A small image embedding model, trained from scratch: trained on photos of arthropod specimens (BIOSCAN-5M).
Rows from block 3, named by matrix and row number. Rows with one number belong to one neuron. Each number is 128 + 24 x the weight over the matrix's rms, rounded and kept within 0 to 255. All counts start at 0.
# fc1: MLP up (model.blocks.3.mlp.fc1.weight, 256x64), inputs 0-63
# fc2: MLP down (model.blocks.3.mlp.fc2.weight, 64x256, transposed), outputs 0-63
fc1.47 [ 83 119 136 129 128 111 149 107 138 165 111 129 109 177 134 152  89 157 135 152 148 143 115 130 172  69 119 173 153 167 127 154 120 156 140 119 242 133 126 126 130 129 122 103 155 158 115 132 149  78 128 138 132  96 124 128 117 132 191 127 127  63 129 144]
fc1.48 [171 112 128 128 128 117 112 128 141 134 128 128 128 133 138 128 129 128 128 133 111 124 128 127 128 128 128 128 136 128 118 128 128 123 128 123 128 128 128 128 128 123 127 128 128 128 128 121 142 156 145 128 128 125 135 128 128 128 129 128 125 128 128 128]
fc1.49 [ 70 133 170 123 101 156 116  96 106 141 139 147 122 144 117 132 125 116 101 106 126 126 137 116  99  84  56 147  84 162 124 125 122 115 180 136 149 127 202  93 180 143  86 136 125 118 136 154 125 128 106 170 131 116 131 127 133 122  75 154 158 206 127 146]
fc1.51 [127 149 103  84  65 109 129 149 133  48 118 120  42 126 109 152 109  90 127  93 149 120  85 114 173 131 125 137 155 151 156 139 131 124 100 117 141 116 120 102 172  97 127  98 121 174 125 128 214  70 121 129  38  51 154 158  18  86 193 116  39   0 131  29]
fc1.54 [104 172 150 103 114 248 101 105  52 168 169  43 141 158 133 194 242 116 136 141  98 196 128  31 254 243 128 150  51  76 114  76 146 121  60 120  97  85 123 175 142 127 116 109 188 109 138 118 138 179 132 174 131  89 148 142 137  80 186  77 226 172 112  59]
fc1.57 [127 115 109 140 144 128 152 128 125 130 134 106 132 142 143 114 131 138 136 117 126 143 154 130 116 121  78 128 126 126 147 143 179 111 135 167  87 157 122 112 136 130 135 138 124  82 131 129 134  95 123 157 163 157 133 120 167 125 127 117 117 122 111 118]
fc1.60 [128 128 128 128 128 123 128 123 125 100 128 128 128 112 128 128 123 128 131 128 138 130 128 128 128 128 128 128 117 127 128 145 128 128 128 128 126 133 128 143 128 120 128 128 128 128 128 123 130 123 125 128 128 131 128 128 128 128 114 128 128 128 128 128]
fc1.66 [121 139 159 142 109 114 122 103 130 134 115 113 128 137  84 126 153 134 127 106 101 131 125 102 155 185 177 129 124 129 122 222 133 136  90 121 129 141  91  98 127 137 127  85 124 117 137 130 134 130 102 136 110 175 151  92 124 129 130 125 116 131 178 132]
fc1.75 [151 104  89  97  82 137 135 130 198 164 194 154 177 117 178  69 125 131 131 115 166  84 188 132 117  93 148 126 175 120  80 124 139 139 153 123 130 154 254 127 102 128 148 126  53  96  62  87 180 117 108 183 124 143 131 144 128 118 233 137 151 160 108 161]
fc1.76 [128 128 128 128 128 128 128 128 128 128 128 128 128 128 128 128 128 128 128 128 128 128 123 128 128 128 128 128 128 129 128 128 128 128 128 128 128 128 128 128 128 128 128 128 128 128 128 133 128 128 128 128 128 128 128 128 128 128 128 138 128 128 128 140]
fc1.87 [  0  34 162  83 134  71 169 130 133  55 203 186 110 165  22  16 191 188 152  76 143 168  81 142 126 103 171   0 172 104 155 182 160 214 117 126 111  91 140 131 155 136 193 131 184 130  50 183  19  79  71 121 133 131 165 127 188 153 187  56  84 111 196 171]
fc1.94 [135 121 130  82 137 130 117 127 136 128 161 129 138 141 119 102 158 135 131 124 146 186  78 124 154 116 145 108 127  92 140 157 149 143  98  87 122 110 160 128 126 138 188 145 120 133 110 131 133 106 117 123 128 148 139 138 114 137 133 143 121 149 132 138]
fc1.96 [ 88 170  87 110 230 129  91  75 220 130 127 115 112  46 110 134  99 131 145 155  98 140 146 164  65 110  30 154 152 205 121 140 164 167 129  81 132 109  67 104  75 103 135 154 155 113 128 199 255 119 163 196 145 119 125  96  70 147 119 144 109 118 115 127]
fc1.98 [160 113 120 175 123 125 111 128 133 154 134 127 103  60 114 126 150 153 157 132 134 158 132 132 131 123 114  87 129  72 160 129 117 136 136 135 126 140 132  79  68 182 134 144 116 139 117 112 119 187  60 137 121 163 125  94 187 141  96 147 128 120 156 150]
fc1.104 [108 130 127 118 138 128 111 129 127 120 126 124 116 126 122 153 137 113 141  88 126 134 128 148 134 126 126 142 113 118 145 162 125 179 126 120 123 134 133 115 120 134 159 131 137 138 129 142 127 127 118 140 129 108 124 140 128 127 137 122 120 104 102 139]
fc1.109 [209 115 132 219 145 127 129 193 152 113 169 120 101  91 122  32 187 109 118 188 128  88  61 126  91 169 161 157  69 122 155 223 193 114 131 114 123 137 102 110 121 151  87 162 128 141 133 115  83 181 102 120 182  84 134  94 127 141  57 129 169  92 155 147]
fc1.110 [126 112 105 116 139  67 182 123  42  94 199 126  84 121  97 104 140 102 169 128 127 118 127 128 106 145 140 131 186 124 122 191  83 125 129 130 125 137  78 125 112 179  96 137 117  89 143 148 128 144 125 127 151  67 143 133 109 148 149 149 124 121 129 134]
fc1.113 [144 128 132 128 127 113 152  90 151 180  47 118 174 121 148  78 129 137 157 156 115 125 119 113 161 124 165 117 208  91 176 154  43 235  31 106 115 166 143 132 163 164 164 148 140 160 132 209 120  97  54 113 135 152 125 127 151  97 143 140  95  81 198 130]
fc1.116 [128 118 155 161 128 140 129 124 122 114 152 127 137 119 133 126 132  93 128 112 125 123 128 150 154 114 117 131 113 145 134 136 139 128 160 111 129 121 139 130 127 125 175  97 127 127 142 108 123 128 128 135 116 135 120 106 151 120 119 126 135 128 128 129]
fc1.118 [128 115 108 109 116 136 119 128 126 128 120 128 127 130 126 112 129 125 133 110 128 126 126 128 132 124 128 120 132 128 142 133  75 136 134 128 122 145 128 129 126 117 133 123 131 128 128 125 135 121 109 132 138 117 130 136 129 138 118 137 128 128 128 115]
fc1.119 [149 103 100 119 125 114 127 147 110 185 133 100 129 123 138  76 130  51 123  96  85 128 135 137 159 137 121 173 107 129 125 109 141 155 131 116 194 155 148 150 154  94 164 122 131 151 123 128 122 132 131 123 127  69 104 131 138  71 169 122 122 163 121 118]
fc1.126 [128 128 128 121 128 128 128 125 128 128 128 128 128 128 135 121 128 127 128 128 128 135 132 128 128 128 128 128 128 128 128 128 128 128 128 131 127 129 128 137 128 128 128 128 128 128 128 123 128 122 121 128 128 128 128 124 128 128 128 128 130 128 128 128]
fc1.131 [123 130 125 112 122  86 116 140 107 107 144 155 135 128 129 129 171 104 127 121 128 162 130 124 105 129 106 125 153 133 144 130  80 136 144 104 156 130 167 124 144 127 134 135 100 128 151 145 119 132 135 137 124 109 114 119 136 135 103 142 104 107 128 119]
fc1.133 [125 161  26 147 133  51  87 116 124  72  48  78  75 131 128 133  75 119 157 179 116 130 110 108 126 189  60 183 124 148 159 198 112 167 116 132 165 163 127  65 120 100 191 166 122 105 120 165 245 102 160  84 141  24 122 130 109  94 135 115  60  37 105 158]
fc1.142 [128 128 128 128 128 128 128 128 128 128 125 128 128 115 128 128 128 128 128 128 128 128 128 128 128 128 128 128 128 129 128 128 128 128 124 128 128 128 128 137 135 119 130 128 128 128 128 128 128 128 128 128 128 128 128 128 128 125 128 128 128 128 128 128]
fc1.143 [ 96  88 160 202  99 108 121 127 145  91 104 130 118 126 109 127  90 160 162 125 190 135 108 142 183  66 144 135 127 134 131 138  74 182 150 122 133 109 225 119 126  54 177 132 130 143 135  96  51 126 148 140 102  73 123 134 125 124 206  84 149 133 181 160]
fc1.145 [174 174 121 121 191  74 131 133 125  94 104 117 119 127  86 134 200 147 132  62 191  93  73 122 159 165 180 151 114 127 146 130 106 171 126 181 155 152 125 150 156 132 111 128 105 174 124  85 154 124 160 161 105 111 125 118  67  42 157  52  16   1 102  78]
fc1.146 [128 128 128 128  99 120 128 128 128 128 133 128 114 127 128 128 130 128 128 128 122 128 154 128 138 128 128 128 126 119 128 128 127 151 128 125 128 128 128 128 128 135 128 128 128 128 128 128 128 140 109 128 132 128 128 118 128 128 128 125 128 128 128 128]
fc1.148 [113 107 104 112 146 123 155 127 104 136 162 116 139 143 126 134 146 150 116 131 106 131 139 124 127 139 139 147 119 104 130 122 145 153 122 148 164 137 112 125 113 123 140 114 129 137 131 126 134  94 115 127 106  92 133 135 175  82 137 179 126 122 173 122]
fc1.149 [128 162  70 183  88 136 156 179 155  96 132 154 123  74 123   6  10 110 132 103 151 152 139 152  83 190  63 143 126 123  60 151 141 132  93 170 106 184 114 143 119 139   0 193 100 172  63 171 104 129 147 141 136 131  96  59  84 150 134 128 150 105  94 128]
fc1.155 [170 141 125 138 120 121 139 136 124 128 116 136 126 143 134 109 128 158 129 127 144 127 109 101 142 176 151 130 173  51 160 127  93 159 127 128 166 127 149 143 124 131 153 127 103 116 128  81 124 148 120 118 112 108 127 124  96 131 135 137 139 121 103  89]
fc1.163 [128 128 128 128 128 120 128 128 128 128 128 110 129 158 128 128 128 128 105 141 125 128 125 128 129 128 117 128 128 137 128 117 128 135 109 129 128 124 127 128 132 129 128 128 129 102 128 118 128 128 132 143 152 128 109 129 128 128 128 128 127 132 128 136]
fc1.164 [189 128 125 100 132 113 123 133 116 139 243  92 116 109 108  85 138 102 124 134  82 118 135 108  24 130 184 199 174 217 137 193 226 138 164  65 131 120  74 144 158 113 115 117 114 131 148 154 134 108 160 120 187 120 158  86 109 132 123 148 168 183 228 147]
fc1.167 [128 133 123 114 128 115 128 128 119 128 103 133 138 108 157 132 129 101 117 108 135 108 134 153 128 128 126 128 111 128 133 140 122 146 128 112 123 131 129 128 132 155 129 104 128 128 128 129 104 111 160 147 122 115 129 126 128 124 128 128 128 122 112 131]
fc1.171 [146 127 127 119  97 103 127 134  94 106 119 200 150  72 153 127 172 111 140 110 160 108 103 137 202 114 143 121  31 112 126 118 111 143 131 187  95 128  72 124 129 205  69 129 147 144 185  66 112 176  98 134  72 106 156 140  94 118 121 110  66 101  87 131]
fc1.172 [128 128 128 128 128 128 128 128 128 147 128 128 132 128 122 137 128 146 128 128 140 115 123 128 128 126 128 128 116 128 128 128 128 120  88 128 105 146 135 128 111 128 132 128 115 110 128 128 142 128 110 128 128 128 119 128 110 128 128 117 128 128 133 124]
fc1.181 [ 92 140 126 101 139 134 120 125 151 140  98 128 155 138 138 150 114 134  74  97 149 122 124 123 127  85  88 203 158 165  88 136 171 118 139 120  98 125 168 135 143  50 104 131 106 172 125 115 124 168 108  89  90 118 117 128 140 104  81 148 124 141 130 117]
fc1.185 [128 114 128 154 128 135 128 128 128 133 128 150 143 128 152 128 128 136 128 128 128 128 128 128 127 128 128 107 128 128 136 128 128 128 128 128 157 123 128 135 128 127 128 128 147 128 116 128 136 128 117 149 137 128 128 134 128 128 128 128 128 137 128 128]
fc1.187 [128 126 126 116 120 118 135 141  84  93 133 103 130 113 130 144 104 137 151 135 134 127 125 148 115 127 137 125 157 126 136 117 123 128 109 132 160 126 172 133 143 166 120 125 126 122 110 126 138 106 126 103 119  94 161 161 128 139 128 125 113 128 152  98]
fc1.190 [114 151 177  88 124 129 157 146 203 179  67 189 162 140 115  96 140 152  80 137 104 162 133 138 162 119 121 185  67 149  89 183 124  77 111 129  72 142 199 134 149  88 129 112 118 130  70 117 109 203  60  87  77 123  96 122 178  54 126 121 142 129 132 129]
fc1.194 [109 118 111 161 127 125 144 147 131 166 145 135 171  89 133 156 137 179 127 130  43 125 127 102  67 111 147 156 229 127 124 223 126  69 159 133 130 113  95 141  99 126 122 118 158 130  83 122 121 156 124 124 162 161 128 124 145 128 155 100 126 118 118 160]
fc1.195 [136 154  94  81 146 118  92 119 130 189 142  88 120 130 117 179 144 124 123 111 182 143 158 106  97 127 135 135  62 137  82 143 130 126 137 127 128 129 144 147 124 128 144  48 131 167 123  82 119 112 114 162 124 179 124 109 101 127 117 135  65 131 135 145]
fc1.202 [103 100 155  95 130  93 143 144 122 111 116 101 145 127 120 139 174 122 129 166 170 127 115 138 141 126 124 155 128 127 134 133 128  86 149 135 115 128  78 160 126 143 127  56 128 113 104 117 119 211 105 130  96  83 141 132 136 117 138 133  82 125 123 102]
fc1.205 [165 226 132 101 156 122 140 136 127 188 127 140 138 140 123 105 177 152 124 128 143 142 145 140 181 130 128 130  85 121 150 100 137 182 118 160  94 143   8 135 132 132 123 128 144 121 106 120 139 143 130  96 118 117 139 111 130 117 131 101 123 127 115 108]
fc1.207 [ 89 112 110  88 142 125 158 138  96 149 144 146  72 116 120 143 136 152 112 165 136 152 133 127  77  82 231 100 160 170 101 115 250 142 208 133 153  89  94 119 132 130 128 103 115  70 125 107 157 129 105 152 131 119 134 111  89 127 164 140 170  93 180 138]
fc1.219 [117 154 128 114 195 153   0  68 102 123 189 131 130 234 137 133 168 131 128 113 126 255 102 113  82 161  64 126  85 148 164  63 136 248 131 163 209 201 111 104 167 132 143 236 158 165 123  74 236 212 179  98  74 129 163 181 136 103 255 129 202 103 131  79]
fc1.220 [126 157 107 147 138 124  90 101 112 120  91  91  83  90 123 177 114  76 112 141  87  94 140 126 163 155 129 179 131 171  93 150 138 176 112 138  89 111 140 127 122 168 132 117 126  93 135 113 155 121 118 120 128  92 115 105  38 112 149  95 129 109 130 113]
fc1.223 [128 128 128 128 128 128 128 126 128 128 128 128 128 128 128 128 128 110 128 128 128 128 139 128 120 128 128 138 128 128 128 128 128 128 128 128 128 128 128 128 128 128 128 123 128 128 128 128 128 128 128 123 126 128 128 128 135 128 128 128 128 128 128 128]
fc1.224 [149 137  99 126 121 111 140 131 136 130 132 125 122 124 119 121 136  59 117 111 116 140 112 125 118 163 151 161 152 169 114 109 144 133 130 129 128 118 173 142 150 126 148 109 121 132 112 135 117 125 127 130 127 132 132 142 168 125 146 105 115 147 143 142]
fc1.230 [218 140 181 127  61   0 118 129  35 140 159 131 126 127 153  72 115 183 118 151 140 121  46  67 147 144 125 239 148 151 245 210 151  67 103 138 172 165 117  77 131  52 108 149 104 181 133  83 106 116 151 141 183 122 127 171 228 105 143 179 219 184 212 127]
fc1.231 [138 121 127 135 114 170 151 108 143 126 104 118  91 132 133 143 119 116 113 130 121 130 133 122 112 126  80 152 109 142 140 130 140 134 105 119 131 117 207 120 141 125 119 126 118 128 145 146 142 154 120 134 159  80 125 112 124 133 104 103 113 137 117 124]
fc1.234 [148 108  89 130 120 109  91 137 129 125 128 102 116 147 152 128 141 156 113 135 127 123 150 131 104 102 120 198  55 113 175 108 112 127 153 154 125 131 144  71 127 167 105 121 123 116 126 130 138 164 126  93 120 108 128 131 140 133 100  97 126 132 120 115]
fc2.47 [147  51 140  99 127  45 125 152 136 222 136  74 127 141 149  94  31 231 142 118 156 124 101 150 137  99 117 109  54 146 133 159 100 106  44  98 203 170 132  88  72 132 142 154 106 120  84 130 151 105 217 112 161   0 197 148  65 114 148 131 142 104 132 120]
fc2.48 [127 128 123 128 144 128 128 120 128 133 122 128 128 126 110 105 128 117 144 128 124 128 128  90 128 128 128 121 128 136 141 128 128 161 128 128 134 128 157 128 110 142 128 176 128 128 154 128 147 138 128 137 126 113 128 128 128 128 128 115 152 131 128 132]
fc2.49 [ 80 138 167 137 144 121  71  91 115 104 140 116 128 122 104 117 120 222 146 121  46 174 158 151 164  95  91 132 127 168 128 131  27 129 145 186 108 128 134 127 148 109 126 151 130  74 104 102 124 147 133 102 111 142 119 118 117 192 117 241 121 132 132 116]
fc2.51 [124 181 166 127  52 210 114 143 149 103 193 141 173 122 104 149 117  74 178 142 120  68 125 125 138 144 101 153 142 125 123  72 137 105 150  98 101 136 105 105  96  42 140 132 134 149 154 138 149  83  81  82 123  96 121 158 150 149 192 102  98 166 123  87]
fc2.54 [ 74 169 140 134 150 136 152 119  93 138 143 138 138  48 183 174 103  84  97 145 180 124  22 104 134 153  83  61 126  91 105  82 150 116 121 127 105 169 113 111  86 144 171 134 108 210 152 115 169 140 105 117 117 110 160 129  79 127  85 117 136 131 157 112]
fc2.57 [127 124 128 124 103 119 135 128 140 126 119 114 139 139 106 142  94 131 128 135 105 132 138 159 131 141 126 117 140 119 120 119  99  96 125 123 172  63 129 127  56 149 110 140 145 116 116 124 121 141 129 118 128 126 124  99 121 152 122 133  97 108 117 118]
fc2.60 [128 128 124 129 128 128 128 128 128 128 128 128 128 137 128 129 128 128 115 128 128 128 128 128 128 127 128 128 128 128 128 125 128 128 128 128 128 152  99 124 127 128 128 128 128 143 114 131 128 117 128 128  94 120 128 128 149 128 131 128 128 135 128 128]
fc2.66 [145 132 113 128 183 126 148 129 129 104 130 172 134 135 183 118 129 128 145 136 154 132 153 164 108 107  94 148 143 131 147  66 144 141 135 151 146 115 151 152 119 137 107 158 194 105  99 152 120 181 154 145 172  89 130 166 117 143 140 130 187 152  81 145]
fc2.75 [161 148 111  92 122 131 158 131 195 109 146 162 148  38  97 107 170 120 140 124 129 136 161 152 123 117 121 137 112  82  84 119 178 120 120 125 143  15 195 116 138 150 117 146 103 115 132  92 137 136  76 108 126 129 128 135 140 145 126 168  72 202 120 173]
fc2.76 [132 128 128 128 128 131 128 128 128 128 128 128 128 135 128 128 128 137 128 128 138 128 128 128 129 128 128 128 128 128 145 122 128 128 126 128 128 128 128 128 128 128 131 128 128 128 128 128 128 124 128 128 128 128 128 128 128 128 128 120 124 123 128 128]
fc2.87 [166 198  41 153  93 157 135 127 135 200  99 126 122 113 139 148 124  91  65 198 178 147 105 137 148 171 138 251  86 112  95  98 136  83 136 116 116 111 154 107 115 179  88 101 128 113 156 125 200 175 125 140 120 108 151  91 121 125 137 176 122 151 147 123]
fc2.94 [119 113 126 157  96 144 130 207 128 119 166 112 147 146 142 131 126 118 107 122 180 134 120 129 123 131  94 128 182 153 109 121 143 169 124 127 105 135 114 100 140 125 146 122 125 139 177 127 137 199 117 152 143 125 172 130 116 129 115 142 127  71 175 128]
fc2.96 [159  70 129 117 154 111 135 120 137 168 199 118 116 135 116 106 107 133 124 124 220 131  82  96 160 104 161 104   0  69 200 149 108 102  71 122 121  45 142 123 137 168 119 197 134 163  93 110 124 135 116 190 153  95 120 109 117 126  90 129 127  86 122 130]
fc2.98 [150  68 126 140 110 127 115 104 115 137 163 111 146 147 158 121  88 146 202  85  83 129 123  92 221 109 129 172 170  92 112 142  67 122 119 175  87 125 165 106 136 129 149 163 114 186 106 112  98 174 119 148  98 121 176 145 176 164 144 106 142 149 201 120]
fc2.104 [114 124 143 105 160 111 128 165 134 133 124 106 105 129 122 130 162 105 121 107 136 117  98 126 132 121 135 126 120 115 123 140 137 180 132 115 120 117 131 112 154 114 165 156 125 130 125 124 130 130 132 127 129 106 128 147 127 107 107 130 122 123 106 128]
fc2.109 [175 104 178 132 168 112 131 144 111 152 127 177 123 124 104 102 131 147 168 117 126 182  29 116 129 119 146 127  53 106 128 191 132 120 131  55 177 147 126  86 163  98 154 162 147 114  74  87  66 153 149 135 125  87 116 109  88 123  76 213 152 144 240 128]
fc2.110 [139 159 125 132 145  95 131 134 111  62 157 151 154 112  95 109 124 102 128 129 127 135  69 115  78 165 119 118 124 123 110 202 113 132 156 140 142 128 123  82 103 150 155  94 116 106 190 108 136 143 124 114 151  54  91 129 128  99 104 132 120 121 163 117]
fc2.113 [120 133  92 106 135 173 118 144 121 213 112 136 138 120  85  79 146 131 153 133 225 151 112  62 152 139 128 123 183  93 159 176  60 213 127 121  64 119 136 123 148 180 103 168 120 132  83 131 126 121 126 121  99 129 127 161 139  83 137 192 114 144 156 130]
fc2.116 [151 122 127 124 153 155 127 135 118 121 133 109 128 147 100 129 173 115 124 131 133 143 129 137  60 122 118 144 123 127 109 134 146 124 125 119 127 117 107 129 136 113  94 179 115 201 126 148 134 148 140 112 138 132 131 130 119 160 130 128 147 127 121 150]
fc2.118 [122 135 126 128 131 136 113 106 133 115 128 147  77 131 127 104 126 120 129 134 137 120 138 128 128 128 148 128 130 126 128 136 120 135 143 131 139  91 132 128 120 128 129 134 119 110 131 120 133 101 137 127 135 111 109 129 131 126 132 128  72 157 144 127]
fc2.119 [ 73 134 142 152 132 128 122 101 103  94 123 132 159 133 124 185 122 215 148 137 179 163 113 147  78  90 145  67 178 134 140 127 126  66  79 119  65 139 117  73 138 132  61 124 139 150 123 165 125 129 116 112 127 204 117 132 114 209 120 109 133 102 108 132]
fc2.126 [144 128 128 131 142 128 141 128 129 128 128 128 128 128 136 125 128 128 127 128 128 128 128 128 128 144 128 128 128 128 126 118 124 123 128 128 128 128 126 119 128 128 128 128 128 128 128 128 128 128 128 128 128 128 128 128 128 128 128 128 126 128 127 126]
fc2.131 [137 124 126 116 114 120 126 109 131 133 125  98 120 142 145 100 106 113 123 116 133 160 158 144 127 125 148 131 121 124 125 119 127 154  91 145 129 125 126 124 138 109 148 130 144 129 119 112 132 120 126 135 124 132 135 184 135 142 129 102 155 125 142 128]
fc2.133 [109 141 123  63  57 134 109 126 165 149 183 146 130 129 129 165  60 154 133 110 127 122 128 147 123  73 127 125 140  85 107  97 131 128 102 132 100  99 128 170  42 114 127 105 169 167 209 184 107  81  72 107 148 123 139 124 110 141 133 106  98 129 119 153]
fc2.142 [128 128 128 128 128 128 128 128 128 128 128 128 128 128 128 128 128 128 134 128 128 128 128 128 128 128 128 128 119 128 128 139 128 128 128 145 130 138 133 129 128 128 128 128 128 128 128 128 128 128 128 128 128 128 130 128 128 128 128 128 128 128 128 128]
fc2.143 [152 135 106 124 138 107 138 145 124 181 175 117 120 130 158 127  87 156 123 152 135 130  61  38 122 128 132 117  94 118  95  77 140 127 123 151 123 111  96  76  79  77 126 127 138  97 134 161 121 141 168 149 201 157 198  42 139 134  97 126 102 134 115 140]
fc2.145 [158 122 157 120  29 151 153 120 108 145 175 114 189 147 127 118 127   1  95 157 103 138 124 130 132  86  81 110 103 175  83 128 136  97  99 101  97 137 134  97 147 128 153 129 124 101 145 131 116  98 108 121 139 161 123 146 131 170 124 192 139 124 128 145]
fc2.146 [128 128 151 128 128 157 128 143 128 118 128 136 128 128 128 128 107 128 128 128 128 128 128 138 128 128 128 128 137 128 117 129 128 128  92 128 128 128 138 146 128 128 128 128 128 128 124 128 112 128 113 150 128 115 142 128 143 128 130 128 128 117 128 128]
fc2.148 [142 144 108 113 104 132 117 115 159 126  75 143  96 127 147 131 131 128 116 124 157 174 123 109 148 127 127 126 137 141 135 101 118 124 150 122  96 173 131 110 123 150 132 136 115 117 106 156  96 121 131 147 176 139 109 128 107 173 107  76 118 121 105 128]
fc2.149 [124  97 111   3 159 133 167 113 109 143 147 145  56 130 126 255 129 101 139 193 126 111 144  90 148 131 147 146 113  88 139 115 127 140 151 122 110 103 130 131 110 149 137  99 155 126 163 101 187 131 123 124 100 118 163 121 107 100 131 128  74 132 211 118]
fc2.155 [127 147 136 131 145 160 123 136 123 154 141 127 151 125 127 118 216 160 126 101 112 137 125 121 145 125 126 127 121 120 162 138 101 132 124 180 147 116 127 129 129 122 140 127 127 128  75 100 132 143 170 148 138 112 122 141 120 164 149 193 152 131 141  98]
fc2.163 [128 142 116 133 153 119 128 128 159 133 137 110 128 123 129 128 132 115 118 127 125 128 128 128 128 130 129 133 129 127 117 117 128 124 103 128 129 128 136 128 128 142 144 128 128 131 130 123 139 129 128 128 132 128 129 101 109 130 128 127 122 135 127 128]
fc2.164 [108 100 152 137 176 137 144 130 118 167 133 129 117 128 136 174 140 191 179 114 183 129  75  91 145 155 181  98  48 125  74  63  18 132 141  64 130  89 233 104 146 150 158 123 127  94 105 115 141 178 168 117  96 165 193 132 169 129 126 142 113 110  96 103]
fc2.167 [181 141 127 126 125 116 139 129 126 123 110 121 128 128 107 133 120 127 109 127 125 127 128 130 123 131  86 128 128 127 174 131 129 137 102 136 128 131 143 114 133 124 136 107 132 108 123 128 116 108 124 120 128 144 139 132 165 124 130 137 120  87 128 126]
fc2.171 [100 113 103 126 222 163 117 107  92 162 123 108 112 191 103 133 129 107 145 131 144 128 105 106  88 181 110 126 116 173 151 149 156 131 124  79 178  94 145 155 122 140 124 127 177  91 135 133 121  63 134 132 137 124 118  82 129  90 125 162 158 131 125 152]
fc2.172 [133 132 128 126 111 136 128 128 128 128 102 125 128 138 146 135 115 129 128 128 128 128 128 128 104 128 128 128 134 128 128 128 128 122 128 114 142 128 136 102 128 122 128 128 128 128 136 145 117 132 128 134 128 141 128 138 128 131 150 128 128 113 127 150]
fc2.181 [128 123  83 157 151 149 140 147 110  79  39 122 136 119  64 114 148 122 103 134  94 151 121 126 187 122 125 166 160 123  63 150 126 135 144 128  87 150 143 129 142  74 103 105 125 146 146 101 130 183 123 142 124  94 147 112 111 109  84 215 103 127 176 136]
fc2.185 [153 131 127 140 113 166 129 146 139 129 130 128 142 144 124 128 126 143 128 128 129 128 128 120  93 128 128  92 129 103 127 127 128 112 129 126 127 128 128 128 137 149 128 118 137 128 110 128 115 139 106 128 141 121 132 128 111 129 128 127 135 127 118 128]
fc2.187 [122 125 117 116 105 143 125 127 102  68 163  97 157  80 128 169 100 114 139 114 131 167 140 135 118 165 139 136 177 134 142 104 132 116 135  76 157 137 186 124 165 186 137 130 141 128 123 148 144 114 115 106 146 126 127 116 131 134 143 119 129  84 122 102]
fc2.190 [ 76 166 218  29  93 127 155 130 147  75  75 117 123 160 111 144  75 180  68 200 128 107 124 137 141   4  97 107 106 105 108 223 131  87 184 189  82 141 182 121 131 129 110 168 201 133 132 100 143 178 121 142  36 105 115 190 239  52 143 136 127 121 159 125]
fc2.194 [124 151 134 141 128 159 202 146 127 192 153 166 174 132 171 135 120 121 149 149 116 127 139 121  52 149 128 163 236 129 141 192 109  21 128 124 173  95  81 194  66 122 133 128 114 129 115 127  92 119 121 103 174 147 143 147 130 125 125 126 112 111 124 197]
fc2.195 [160  10 147 124 120 137  92  94 128 101 171 147 160  91 111 125 107 141 132 146  60 124 149 157 158 131 178 137 129 145 144  98  89 119 106 116 112 151 131  17 107  96 126 169 130 182 136 172 130  90 141 128 124 157 150 114 124 136 144 105 147 168 121 181]
fc2.202 [124 162 128 158 134 197 133 109 126 128 130 132  48 144 140 102  84 124 127 124  74 167 126  71 123 109  93 136 121 128  93  96 117 187 119 144 160  76 143 128  98  97 128 178 132 133 137 133 169  33 116 153 184 135 103 121 101 126 110 127 182 131 140 131]
fc2.205 [ 81  64 130 132  99 152 118 108 133  63 127 115 125 138 173 163  94 125 109 137 151 161 111 112 130 130 145 166 213 162 141 156 104 137 123  43 151 133 255 134  86 170 139 137 139 111 176 120 128 109 196 169 156 169  84  89 100 153 109 166 147 128 151 145]
fc2.207 [156 106 134 123 142 101 130  92 166 168 155 112  85 197 128 118 131 130 181  91 151 153 132 109 170 136 116  46  21  99 142 100  77 123 171 120 124 115 178  98 128 122 103 175 128 126 118 124 114 114 170 151 132 101  77 128  92 116 120 156 132 121 128 166]
fc2.219 [ 90 200  98 118  98 136 152  79 139 149  82 122 145 136  94 133  94 139 128 161 201 128 123 132  93  56 116 122 144  67 199 144 162  80  80 106  81 114 134 119 106 115 129 114 104 121 135 131 169 132 115 107 169 115 113 151 114 139 103 130  70 176 139  69]
fc2.220 [104  79 133 108  57  95 136 138 137 163 178 138 137  98 138  26 121 155 164 163 128 120  81 137 129 127 166 106 155  53  93  91 128 107 137 129 130  85 148 169 145 179 129 117 138 106 128 152 100  71 146  74  86 158  82  98 130 192 122 125 160 160 173 130]
fc2.223 [128 128 157 128 128 128 128 128 128 144 128 128 128 128 128 128 125 128 128 128 128 128 128 133 128 128 128 128 128 128 128 133 128 128 128 128 128 128 120 128 128 128 128 128 128 128 117 128 128 122 128 128 132 137 128 128 128 128 128 128 128 128 123 128]
fc2.224 [151 148 101 119 124 117  98  72 128 133 130 161 127 152 103 120 160  68 131  84  95 133 125 114 126 176 137 175 125 152 134 148  97 141 131 129 141 148 150 129 116 123 153 136  87 111 128 127 121 114 103 125 124 113 129 138 148 114 149  93 123 153 161 139]
fc2.230 [200 105 127 109  97 118 127 178 110 216 151 168 144 144 112  89 126 158 120 120 192 146 110  31 164 157 134 147  52 148 121 188 147 128  95 108 128  97 158  92 156  85 104 128 182  59 127  58 128 102 154 133 126 124 202  97  76 173 111 230 147 113 114 152]
fc2.231 [ 99 136 110 108 112 130 134 131  96 130 131 174 119 135 128  78 128 142 179  99 168 129 127 132 160 127 138 133 177 126 101  93 145 121 129 149 130 127 109 128 141 110 145 137 101 138  93 131 128  83 140  72 130 189 131 129 129  84 192 113  97 143 113 119]
fc2.234 [111  83 133 107 117 136 123 138 113 126 128  77 103  83 119 170 126 100 124 126 107 136 133 155  98 168 139 136  86 112 100 152 132 109 141 133 123 116 117 118 215 115 144 148 122 102 143 102 128 144 110 112 124 121 107 130 111 117 129  74 129 151 127 134]